config.yaml
time_shift_ms: 50
input: "log_mel"
win_length: 400
targets: ["instrument"]
kernel_size: 5
widths: [384]
mixing: "cutmix"
loss: "cross_entropy"
lr: 0.0028
precondition_frequency: 32
merge_dims: false
gradient_noise: 0.3
batch_size: 64
final_lr_fraction: 0.05
warmup_steps: 770
Rows from block 6 of a small sound classifier, named by matrix and row number. Each number is 50 + 15 x the weight over its row's rms, rounded and kept within 0 to 99. All counts start at 0. After the name is the row's rms in percent of the matrix's.
After each channel's rows are labels from the 100 clips, of 14976, where the channel reaches its highest value: "strongest on" is what is common among them; "lies over" is the class under the peak. Only what is clearly more common there than usual is listed. The data: synthesized solo parts of chorales (CocoChorales). In brackets: how many of the 100.
# conv: width-5 conv (model.blocks.6.conv.weight, 384x384x5, each kernel summed), inputs 0-191

conv.283 109:36 43 36 25 55 57 31 44 62 50 56 44 54 50 44 45 45 75 85 84 44 61 67 28 39 50 58 35 35 60 68 38 54 56 29 77 55 45 69 43 54 48 60 64 48 42 56 46 30 60 53 44 63 79 50 23 32 69 42 65 37 58 55 47 36 63 60 54 65 66 36 41 42 52 42 50 57 21 30 43 33 53 47 60 85 67 48 24 56 22 46 26 46 56 50 56 30 43 68 61 15 69 37 63 55 25 22 26 57 15 70 63 38 64 40 52 44 31 33 56 41 37 64 29 56 20 67 66 58 65 47 24 41 51 60 42 68 51 53 40 55 17 86 22 53 25 52 54 56 50 56 70 58 81 33 73 35 43 58 45 64 40 46 28 46 68 60 62 48 42 58 31 50 55 48 53 39 51 60 60 53 25 61 21 42 79 49 23 52 64 63 29
strongest on: horn (31); tuba (26)
lies over: silence (67)

conv.297 105:44 29 48 72 70 36 66 38 53 35 35 67 51 35 61 52 37 26 09 27 51 26 41 74 55 34 22 84 38 49 42 41 63 37 48 56 62 65 34 45 23 67 57 31 57 55 61 38 25 65 87 49 65 42 42 51 57 45 53 43 34 45 35 56 45 50 61 58 33 40 52 45 50 73 26 68 38 44 54 60 31 39 56 49 53 42 41 50 35 61 29 37 72 50 57 54 54 52 33 60 58 55 75 27 71 47 45 50 44 39 46 43 32 50 25 30 50 50 38 44 39 90 20 82 62 42 40 53 50 78 46 31 53 37 63 31 47 74 46 27 53 60 56 35 74 61 15 52 60 19 55 46 38 41 67 61 58 62 27 51 74 67 42 42 76 24 41 52 59 63 60 66 70 60 43 19 37 63 93 57 49 66 45 24 33 57 57 70 71 45 62 69
strongest on: trumpet (97); note G#5 (57); note G5 (52); note F5 (34)
lies over: G#5 (50); G5 (39)

conv.300 105:34 75 47 40 47 54 72 42 61 40 88 32 25 60 59 67 70 43 37 44 56 47 71 54 23 36 38 53 75 46 59 59 32 52 41 58 15 44 35 40 61 49 74 56 63 69 40 60 55 47 38 74 53 56 59 47 54 21 64 50 45 49 45 59 08 66 38 39 22 53 42 57 80 51 53 68 27 34 64 39 45 60 18 68 61 49 62 60 39 44 64 65 24 62 22 32 52 65 76 44 36 62 41 52 39 38 39 29 41 43 64 59 21 52 46 22 58 45 43 10 31 67 70 44 30 59 50 36 58 47 61 42 38 49 73 36 60 69 60 51 48 61 30 56 38 49 37 37 50 50 45 42 76 52 57 41 49 37 62 66 28 52 60 69 58 38 57 32 44 71 58 70 44 65 30 64 60 79 50 38 41 62 26 76 41 43 42 37 42 29 48 48
strongest on: horn (77); note C5 (39); note A#4 (33); note B4 (29)
lies over: C5 (25)

conv.329 102:45 35 38 68 65 49 76 44 44 37 73 36 42 39 60 27 80 42 56 63 49 70 68 61 42 42 69 65 23 49 44 54 34 40 84 25 43 54 81 21 19 72 46 59 42 65 30 40 65 70 61 31 55 47 45 42 50 21 29 25 52 64 53 55 55 61 46 55 57 48 34 64 48 21 39 38 63 66 56 29 56 57 49 39 51 51 69 25 45 58 46 43 44 46 62 31 99 62 59 34 56 43 46 65 59 14 48 50 57 62 40 43 45 43 42 44 27 75 30 50 49 40 66 46 36 64 42 27 52 46 65 22 60 44 70 37 48 57 43 53 62 35 42 05 33 43 90 49 37 57 64 27 30 66 24 16 66 48 31 37 61 44 53 54 43 65 46 42 30 40 53 63 56 35 75 47 61 38 26 51 50 43 55 32 72 45 41 62 58 50 76 18
strongest on: violin (100); note D5 (66); note C#5 (29); note C5 (29)
lies over: D5 (60)

conv.298 107:35 66 45 55 32 42 35 64 54 48 53 33 39 41 61 59 46 67 48 34 49 88 21 72 20 46 59 60 53 49 40 39 49 23 71 39 40 46 71 79 50 56 58 37 68 68 52 58 60 72 70 36 51 84 57 56 43 43 46 48 72 49 39 46 40 42 71 35 38 65 58 39 64 58 46 57 00 28 52 61 64 54 43 75 52 66 49 66 64 36 63 60 27 49 26 77 54 52 43 49 40 45 34 43 30 85 53 31 69 49 24 31 49 42 43 64 60 45 52 47 29 30 48 33 66 45 40 47 26 53 43 41 44 58 35 33 46 50 49 46 44 69 67 54 53 45 63 70 36 50 50 20 41 36 52 40 61 54 83 62 41 67 61 48 47 65 45 41 69 19 35 42 73 51 32 47 41 73 68 43 18 54 39 66 55 67 62 42 25 68 22 58
strongest on: horn (63); trombone (35); note B4 (32); note G#4 (27)
lies over: silence (68)

conv.223 101:39 49 44 57 70 34 62 50 71 49 39 53 39 72 22 43 22 52 56 58 21 69 66 48 47 55 48 54 47 50 52 64 43 55 41 50 71 38 65 30 85 63 59 73 46 47 53 30 38 51 48 29 18 48 55 33 56 41 56 56 66 65 44 51 79 54 59 28 68 45 48 55 77 29 58 43 51 36 76 68 47 51 44 62 55 36 51 62 61 71 52 69 37 43 58 51 72 49 16 42 67 64 30 70 52 55 39 44 37 55 50 65 51 34 40 26 31 51 38 78 48 51 57 62 33 28 47 93 39 32 46 43 52 48 59 44 48 36 35 45 47 50 38 61 65 13 53 94 63 59 68 42 57 62 61 24 34 44 45 72 57 58 46 51 74 49 42 51 20 51 49 29 24 53 58 57 65 42 36 25 57 47 33 58 58 36 73 59 23 75 96 44
strongest on: oboe (57); note A#4 (33); note A4 (31)
lies over: A4 (26); A#4 (25)

conv.291 102:42 53 34 63 51 28 28 43 56 69 42 53 42 41 46 54 46 55 63 26 55 31 46 36 40 59 37 61 30 56 32 60 69 32 56 78 80 67 58 55 43 48 55 49 69 24 31 43 58 51 37 39 30 31 30 64 49 37 42 52 65 45 25 31 17 36 44 58 20 70 49 74 52 35 49 35 35 54 55 60 57 81 51 40 25 23 38 60 33 57 64 09 71 64 60 01 50 46 62 63 42 63 46 54 80 04 35 68 56 76 55 50 72 66 49 50 35 41 14 61 59 27 54 42 58 46 48 76 43 51 19 39 27 74 26 65 48 59 99 44 65 30 70 23 33 58 47 42 43 65 49 73 55 25 43 33 42 57 50 67 58 71 41 55 31 67 53 31 21 34 76 42 57 69 33 24 30 51 32 54 41 60 71 50 56 45 39 69 24 50 50 43
strongest on: violin (93); note F#5 (31); note E5 (31); note F5 (27)
lies over: F#5 (26)

conv.154 107:33 38 48 68 60 55 35 44 60 40 46 48 71 50 48 65 61 52 47 37 71 45 36 36 42 51 37 74 58 39 54 63 47 48 93 56 54 43 47 49 34 54 68 44 66 64 53 41 49 79 35 37 61 61 56 17 15 45 39 80 43 49 43 67 34 31 44 56 54 55 65 40 22 66 40 38 36 46 39 55 85 44 57 62 54 71 60 52 49 48 51 49 15 46 73 76 79 63 32 38 55 56 72 17 38 30 58 66 35 76 80 70 58 48 25 65 32 55 51 37 46 16 46 70 08 57 46 32 47 77 42 40 63 62 19 42 46 49 61 72 65 55 66 62 55 61 49 28 63 55 46 50 55 38 45 48 28 40 22 66 60 59 55 63 62 38 70 34 45 41 39 63 58 60 29 44 40 25 33 18 48 58 89 49 87 42 42 69 43 32 56 37
strongest on: violin (66)
lies over: silence (35)

conv.378 099:74 59 39 43 49 48 48 25 50 46 42 35 72 28 60 41 23 41 52 54 66 59 50 68 58 57 67 49 38 54 44 34 68 42 47 51 59 89 43 34 71 33 47 72 54 56 49 86 40 51 76 43 67 54 23 51 46 34 51 27 30 49 42 52 54 48 44 25 44 48 13 59 84 38 72 44 47 61 50 72 67 40 51 61 82 59 56 74 40 37 36 51 61 82 55 65 60 29 56 27 56 58 44 57 50 83 57 57 61 27 59 63 39 52 56 55 41 56 58 42 33 58 45 39 50 53 50 57 46 61 72 34 59 34 55 60 51 47 74 44 36 53 44 42 55 47 48 33 74 52 49 24 35 43 55 62 20 34 44 61 53 53 20 14 71 73 58 61 32 66 11 48 34 46 51 60 51 35 62 61 40 23 39 30 68 18 35 40 46 59 76 43
strongest on: horn (71); note A#4 (46); note C5 (36); note B4 (30)
lies over: A#4 (25)

conv.357 106:55 54 55 32 50 56 47 43 55 80 65 45 14 55 38 75 51 62 73 54 60 42 19 60 44 14 57 69 60 41 43 38 79 09 28 62 69 39 37 54 37 32 44 54 33 57 36 43 50 30 55 48 55 49 69 55 41 37 45 44 56 25 27 69 54 63 46 39 36 67 40 31 43 70 21 36 69 50 58 57 35 44 68 27 63 98 42 54 41 63 52 52 44 28 51 42 56 35 85 70 48 43 75 38 41 70 60 40 58 28 66 57 79 45 31 23 62 65 56 81 34 36 66 57 38 54 68 25 53 72 48 52 40 78 58 77 54 15 37 38 58 43 51 47 69 30 43 55 73 24 41 42 38 68 40 67 78 33 66 48 59 50 54 49 28 45 35 24 39 74 66 53 42 62 46 51 52 45 64 23 40 41 37 33 51 42 35 41 51 46 53 41
strongest on: horn (100); note A#4 (50); note C5 (42); note B4 (36)
lies over: A#4 (31)

conv.315 093:52 44 64 63 85 48 56 62 48 41 62 28 26 82 37 47 22 08 37 40 62 40 30 49 49 00 74 41 32 41 50 47 62 84 67 52 65 58 17 45 30 46 59 42 61 44 26 53 38 79 50 43 43 69 44 53 56 59 45 71 43 10 54 54 11 56 37 53 29 64 62 30 53 41 55 52 45 52 71 68 54 69 71 62 58 55 69 55 33 45 28 30 62 48 43 80 56 57 55 52 43 59 35 64 42 32 38 35 84 50 28 77 54 59 52 41 65 43 54 63 50 59 57 59 54 65 40 53 39 61 30 54 64 43 78 50 49 37 73 67 44 29 47 76 48 55 56 75 41 29 56 59 30 46 17 56 44 45 59 69 40 81 64 54 53 50 31 53 67 47 52 61 20 34 54 48 58 40 45 58 71 54 40 72 34 58 39 50 72 66 42 70
strongest on: trumpet (90); note D5 (37); note D#5 (34); note F5 (29)
lies over: D5 (26)

conv.21 096:66 45 52 39 69 31 54 53 91 68 61 57 81 59 72 53 42 25 61 62 54 49 46 37 64 45 53 57 66 43 59 53 32 62 61 40 31 67 32 26 55 46 24 49 58 66 39 33 53 31 58 67 56 34 53 52 33 51 48 61 51 66 62 51 42 43 58 50 45 53 73 22 33 70 57 23 61 68 68 60 56 39 54 69 50 42 67 49 48 79 45 10 49 58 64 40 54 51 59 54 65 60 47 41 30 50 35 47 33 59 54 44 55 77 40 65 43 40 31 37 36 34 60 66 63 27 38 72 79 31 58 54 44 57 41 53 54 60 80 55 11 49 50 59 28 40 44 65 55 54 44 50 36 69 53 29 44 65 43 48 48 72 63 82 26 52 39 63 68 50 52 29 36 56 74 34 75 39 69 28 63 44 49 47 27 34 57 44 43 48 45 35
strongest on: horn (61); note A#4 (37); note G#4 (25)
lies over: silence (63)

conv.249 102:43 65 69 44 49 68 36 41 41 38 15 50 67 44 47 43 80 54 53 49 27 57 49 38 55 54 58 46 38 21 45 52 62 60 59 43 52 54 61 26 53 57 40 43 42 48 76 58 45 44 66 44 53 49 43 68 41 50 57 66 26 65 58 56 99 51 45 46 41 42 63 52 49 73 48 65 45 70 44 49 67 58 23 40 52 64 55 44 54 20 28 49 77 55 45 25 59 71 47 51 36 34 37 54 43 32 54 94 48 58 68 56 75 55 59 38 45 66 15 26 51 62 53 52 29 69 64 41 45 59 36 56 38 41 59 39 26 38 69 46 66 56 30 60 43 51 51 81 56 69 64 69 20 54 03 60 52 70 43 41 42 40 33 37 51 22 68 48 44 51 46 46 15 48 46 63 37 26 61 85 29 89 40 24 52 39 51 74 50 27 57 55
strongest on: oboe (86); note G5 (36)
lies over: G5 (32)

conv.65 102:47 67 50 54 45 73 71 02 36 48 45 56 66 53 46 23 58 66 43 45 66 45 20 55 46 43 77 48 36 59 57 51 23 51 48 63 81 57 55 48 24 53 63 27 54 50 46 53 57 50 69 49 32 34 50 60 36 54 41 65 48 60 36 45 49 41 52 66 58 30 88 25 59 48 28 46 53 39 61 39 61 49 61 45 47 49 66 58 53 52 06 27 79 36 55 68 34 60 66 51 65 38 65 73 56 45 32 60 69 65 52 66 57 33 41 64 78 22 50 24 31 60 32 70 50 66 40 64 40 43 62 53 79 61 75 60 50 67 35 60 49 27 67 36 56 36 62 47 43 45 46 32 79 45 46 42 72 51 46 58 42 37 51 38 61 48 32 59 48 50 51 34 42 31 60 53 50 64 67 44 25 27 27 31 74 76 65 50 66 34 24 37
strongest on: violin (100); note E5 (76); note F#5 (27); note D5 (25)
lies over: E5 (76)