Weights of a small sound classifier: held-out accuracy 100%.
Rows from block 13 of a small sound classifier, named by matrix and row number. Each number is 500 + 25 x the weight over its row's rms, rounded and kept within 0 to 999. All counts start at 0. Numbers have three digits each.
Before each channel's rows are labels from the 100 clips, of 14976, where the channel reaches its highest value: "top examples" is what is common among them; "peak on" is the class under the peak. Only what is clearly more common there than usual is listed. The data: synthesized solo parts of chorales (CocoChorales).
# conv: pointwise conv (model.blocks.13.conv.weight, 384x384x1), inputs 245-279

top examples: violin; note B4; note C5; note F5
peak on: silence
conv.205:525486513492545488492491506502517509514485486524511512443470505517480512475495528517561516489552500469476

top examples: oboe; note B4; note C5; note A#4
peak on: B4
conv.372:537481509506487532522503480526497511541510515500547499486511492491518507503524479499503510482501490511455

top examples: clarinet; tuba
peak on: silence
conv.108:496469489466502531466508494516511525482508527509533525477493519471502491481524499477506517525498486490481

top examples: double bass; note G#3; note A#3
peak on: silence
conv.171:488485546505495511522532506470461499481457487484497545508479511525491519507526487513551485492446490519414

top examples: trombone; note F#4; note D#4; note F4
peak on: F#4; D#4
conv.339:512504478504518513457469476521500476494518508466474497540489507502548525491539487506481512501523466483486

top examples: viola; note F4; note G4; note E4
peak on: F4
conv.292:489510471490477516475497508479497489506466499549500479505471506485450453491505531484468510543512474536485

top examples: tuba; note A3; note A#3; note C#4
peak on: C#4; A#3
conv.184:464521503477527478481483473473482534440488497530475506460500511524493539539522497434487548476494479502506

top examples: flute; note C5; note C#5; note D5
peak on: C5
conv.9:459474514459506493516470486481518487522464508500521488526504492519451468498454480475478489479504491469523

top examples: violin; note F#5; note E5; note F5
peak on: F#5
conv.152:565514491517528566477491412503517480482542498496504474465489465514518462501491530501511518558489489479509

top examples: violin; note D#5
peak on: D#5
conv.246:523506488502508533526442470500452494509468499483536498511512504493515516483493467519545420499527487534492

top examples: violin; note F#5; note F5; note G#5
peak on: silence
conv.274:488482493489499526482457475500495507466439517487508464541504492499481520507495476494462491458481489429472

top examples: oboe; double bass
peak on: C5
conv.210:516476485509510515499498514438485500489515498494481518525493505494511546508510513492507504543532548456467

top examples: clarinet; note G#4; note F4
peak on: G#4
conv.164:511498481505506505462511479461524480485517519495541464470502498475532488483481525486497462496484511508480

top examples: tuba; note B3; cello; note A3
peak on: silence
conv.348:466477485513496520480475521484490534514480513484500532510518552532498445462477498498544510498502506500525

top examples: bassoon; note C4; note C#4; note G#3
peak on: C4
conv.48:510518496490471477489455561459502501480520547550481516467533500516522493522470525532481505485483536534481

top examples: violin; note F5; note D#5; note F#5
peak on: silence
conv.105:511486481525462499510469443498538520505500575525510492460497511485488477448488507497495433488502507487531

top examples: violin; note D5; note E5; note F5
peak on: silence
conv.349:504528539507511483473468493492496473507498526445504497455470491512482503503445442457478493509490562494529

top examples: flute; note D#5; note E5; note F#5
peak on: D#5
conv.328:512517497481469516496506496509513477464520524489477516523482526537521425517516546447525519473513517484515

top examples: violin; note B4
peak on: silence
conv.87:529520525516566536483462506525494506509487513471539505487498533499507498556489541480549515453460474495450

top examples: clarinet; note G#4; note F4
peak on: G#4
conv.114:501500465486478495551517511474530516484485516508498482471500526507560538478542528547479501497444507485538

top examples: double bass; note A#3; note G#3
peak on: silence
conv.140:514505486520526497494498504513465481490513534497479506498506529493467475452530511526471474486512522478512

top examples: violin; note F#5; note E5; note F5
peak on: F#5
conv.104:465531511522481500487514471470503436491507458491493549508486497461481501515496509479506491428508490503524

top examples: violin; note E5; note F#5; note F5
peak on: F#5
conv.331:525505474495478520519477526517486531484511498514524518462487543496444446505511476511524501535496506448488

top examples: bassoon; note C4; note G3; note B3
peak on: C4
conv.356:489531561501494513505504487492518480528512458473457468491491519490517470490496506512475542484474492462519

top examples: trombone; note F4; note F#4; note G4
peak on: F4; F#4
conv.255:490479512513504490478450500511457512528498566485491537503506503444533550513483545485508468504483546493541

top examples: bassoon; note C4; note B3; note A3
peak on: C4
conv.342:487498491485479441494496494501500479471441507552536501507536489455521529514511497495488528513537524495520

top examples: trombone; note F#4; note G#4; note F4
peak on: G#4
conv.289:506484482483507471482465533492496461542505486522512479481472474514535506488512525485498501427505547477486

top examples: clarinet; note F4
peak on: F4
conv.1:488492483498481493494505490480473531498502482472498495466497500449494459490464508489445489489505516517464

top examples: cello; note A3; note A#3; note C4
peak on: A3
conv.103:506504459513478476468500485469494500515473499494467530493513522480529464485488520508461505501485484515510

top examples: double bass; horn
peak on: silence
conv.169:493498535493557489507515502499541454526481485438472461477524525508488483512556470535536500489498494464498

top examples: oboe; trombone; note A#4
peak on: A#4
conv.217:497530492513478472495508494481503507451477525510513519534478485509521521480471531519575545551483503503488

top examples: violin; note F#5; note E5; note F5
peak on: F#5
conv.195:483515503494501504519474486484492521433500484512506460468506482481530545510524500480517488493523466521475

top examples: horn; note C5; note C#5; note B4
peak on: silence
conv.56:487469485515451499504531533486501478493462496513463494495520498481483473486540537518483508513503467524486

top examples: oboe
peak on: silence
conv.304:535516540543489518477501480517536484509491517452469495492508498470516466515512446464496517492480520500528

top examples: oboe; note C5; note A#4; note C#5
peak on: C5; A#4
conv.85:509485483498503523487441495461503505511505480429526488577509497504487501542492532525528483470482485496514

top examples: saxophone; bassoon
peak on: silence
conv.347:534536537493535482501475487498485462539470539491499478526503505489455490485500529484464514508501484503438

top examples: violin; note F#5; note G#5; note F5
peak on: F#5
conv.42:504495501489486506509515519484490512481499467529475510528493470502513542477506484521495456486508444499464

top examples: flute; note B4; note C5; note C#5
peak on: B4; C5
conv.300:515501555513492486510534500461469480510504540562498477513471479459431508478509502535534490472496501508505

top examples: oboe; note A#4; note B4; note C5
peak on: A#4
conv.75:532478502502507503520503472523512475489502482518477520453464499472441506471470545474541494503502492522488

top examples: trombone; note D#4; note C#4; note D4
peak on: D#4
conv.373:518478458498527548477460495522491488505469449481511480511483520445457448525507533542499488524444472512489

top examples: violin; note A4; note A#4; note G#4
peak on: A4
conv.222:503511476462515484525542479494496488489448518474488501491484504501497479494487524449482535487517511469504

top examples: violin; note F#5; note E5
peak on: F#5
conv.329:534506485463508548487559489492538484479490497486500496561526493500508525478482491505512505530486504484478

top examples: bassoon; note G#3; note A#3; note F#3
peak on: G#3
conv.226:466477467488468475455493520494495510522520480471445517540548539513507470534502538510522509547509485535500

top examples: bassoon; note C4; note C#4; note D4
peak on: C#4; D4
conv.51:477465484550513492512508477486529492470450528490545504469494479543482441532492516504474455541490515510475

top examples: clarinet; note F#4; note F4
peak on: silence
conv.115:500524522498499514502500529512505491498476555500494486488494448489531475459476460475493464483453498451484

top examples: cello; note B3; note A3; note C4
peak on: B3
conv.129:485529492530497541446513527473529526494505453510466482476477490534517488554487499514468498514502515471463

top examples: clarinet
peak on: silence
conv.344:539512485532467486478540530500524460512480496465494500470517485505479489522524502463512472503466502507465

top examples: bassoon; note B3; trumpet
peak on: silence; B3
conv.5:517501474522470517516484523501494526514502492491503455484457492491500517516521542513492492478484510483510

top examples: oboe; note C5; note C#5; note A#4
peak on: C#5
conv.181:441465508517511505457485528517523500532530492477530515475471462492478501511489525464478453508485499471486

top examples: horn; note C5; note C#5; note B4
peak on: silence
conv.333:507502507511506489447495519527590532483488501490538470484483488455492532493467493475474505506502467502523

top examples: flute; note G5
peak on: G5
conv.11:513497530539498476500475476494501476532515523486477511481521517479493442537520512477537444496519528518487

top examples: trombone; note G#4; note F#4; note D#4
peak on: G#4
conv.318:453546477460509491517492506517451490517499507558443479512499514535502504501503481520511510504491511464481

top examples: bassoon; note C4; note C#4; note A#3
peak on: C4; C#4
conv.223:475514505497471526533500527507463470512521528520493483491531511543509534503512509475496533530492520491535

top examples: trombone; note F4; note F#4; note G#4
peak on: silence
conv.278:479497466497531500513508494503502498520506530457495495528538515487517522531497508505506465489478496527526

top examples: flute; note D#5; note F#5; note E5
peak on: D#5
conv.350:537485479475497458463548476513520554517483478503511482511517516541454493486512473515518521518494519470477

top examples: horn; note C5; note A#4; note B4
peak on: silence
conv.305:532527500492486493543519488454490489501476516571505489520502515495458516506469455475440508513509504470514

top examples: bassoon; note D4; note B3
peak on: D4
conv.39:504501519519484462512477539508469487508509492467522540501518473507496510496503515478512500490511517564443

top examples: oboe; note A4; note G#4; note A#4
peak on: silence
conv.100:512464494513450492517509486469490498529495517472499508536488518429509537489504497511547464512461478524457

top examples: trumpet; note F#5; note F5
peak on: F#5
conv.76:528476533502512497479514504489488505469515537503541507474542477536469510490494492473481493506480504501522

top examples: viola; note F4; note G4; note F#4
peak on: F4
conv.6:470555478490479457492459508493473495513521495487548504463489485441532484476539495497494493515505503519446

top examples: violin; note G#4; note B4; note A4
peak on: G#4
conv.267:508513480536517479524489461487533518485463488487526517458465482485524513534488514550498534451541477519508

top examples: horn; note G#4; note A#4; note A4
peak on: G#4
conv.203:510498526517482519481506490492510506477461490472498535506547521509543484471510535468492507504500488508502

top examples: double bass; note A#3; note B3
peak on: silence
conv.95:463475490509525525429526468484486543506502483505484441534478477490508462460515505514526540487498486546491

top examples: oboe; note C5; note A#4; note C#5
peak on: C5
conv.3:531492484506499491506487471500479494539488508505503459489506512500462537497502562527499528452549465472472

top examples: violin; note F#5; note E5; note F5
peak on: F#5
conv.283:492478500485525490508467538481507466492521507488444486537509491523500510538532483474508509534541532537537

top examples: oboe; note B4; note A#4; note C#5
peak on: B4
conv.125:529502505441559493502517492497457472509453477517543470510498488506496437496546491499454471472518522553440

top examples: trumpet; note D#5; note D5; note F#5
peak on: D#5
conv.285:480480489503556512469472507513479493491481520491502506507477492479496478470492445464509456450489472458517

top examples: saxophone; note D4; tuba; note D#4
peak on: silence
conv.66:492552543548496490471491549513509506492548550457507468458491522512486414492504508508502478446444472521470

top examples: trombone; note D#4; note D4; note F#4
peak on: D#4
conv.212:502504458519498515462477494519470521549480499483473503523520528505516544470472528509468447482491533523520

top examples: bassoon; note C4; note A#3; note G#3
peak on: C4
conv.258:484465506546493503504450545468514461494518537494544517467527516517495495532502553519537480505490480488500

top examples: clarinet; note F4
peak on: F4
conv.126:488520495508498478516533490479505487493537537508518479512466522507522483502523496486447517472480500469491

top examples: trombone; note F#4; note G4; note G#4
peak on: G4; F#4
conv.25:540538465494466526504508542495508514528528459490476448524430518501500464486496500510494491490479482546489

top examples: flute; note F5; note D#5; note E5
peak on: silence
conv.229:496484519518523494485471510495529535524440508501481478454487520462469503524485471455507468480495562493488

top examples: clarinet; tuba
peak on: silence
conv.180:470498506548530488510530531520518523507499518537502472501506480481478483539518489498512518492479502534514

top examples: cello; note F#3; note G#3
peak on: F#3
conv.167:503510482472463479470490507490495507502476509466471473498460490515538474489506525467474479507506490532509

top examples: double bass; note A#3; note G#3
peak on: silence
conv.370:489474511468476541471533465479467502503471536477502533505477506517492537507476469512492541484475536521524

top examples: clarinet; note F4; note G#4; note F#4
peak on: G#4
conv.113:451487462540506503477499484457499506514464491467514492464483499478464502520492502492510563498520496497501

top examples: oboe; note C5; note A#4; note C#5
peak on: C5
conv.131:501511534466535498530550493518439518518555528531487495532507482472474487482474536523549522470508469496526

top examples: clarinet; note F4
peak on: F4
conv.139:499520509478475426474486491472486454506513526540491480479500512499510466535493527546519513469504470510471

top examples: saxophone; note G#4
peak on: silence
conv.361:491504522515509453513533485465492540511504509479499554501486481469469463521523517456460473515491538468512

top examples: trumpet; note C#5; note D5; note C5
peak on: C#5
conv.209:510527485469495527462496500532505533470533507518507474462561477543471497485476479508505518491476512449541

top examples: trombone; note D#4; note C#4; note D4
peak on: D#4; D4
conv.80:524493488483500509464483518488443487515533503502491477531496492497510506522495496501477489526466482535491

top examples: horn; note G4
peak on: G4
conv.375:523501532538464540497508529494526534486517485512496497514508467495482489528535441498543523472555487461475

top examples: double bass; note A#3; note G#3
peak on: silence
conv.272:473494478531520520453514515482469501482518505502447552494477469517508458481488535436485551526462480479516

top examples: trumpet; flute
peak on: silence
conv.13:474496494452534485489483494485488526523515494530520513531496490491518451508506507509506452500480465469483

top examples: saxophone; note G4; note F4
peak on: silence
conv.231:504531527478503503425513508499497482508522494530506546490470463480526447538511487505498480511470499526510

top examples: bassoon; note C4; note C#4; note A#3
peak on: C4; C#4
conv.119:484544540518518469498491535483494493481524452457504503452493502533543513480540537486477524530512463561443

top examples: viola; note D#4; note F4; note D4
peak on: D#4
conv.136:502487476527456473515521518480529478496424494502478536486484497493521510494534462500528509461485469485459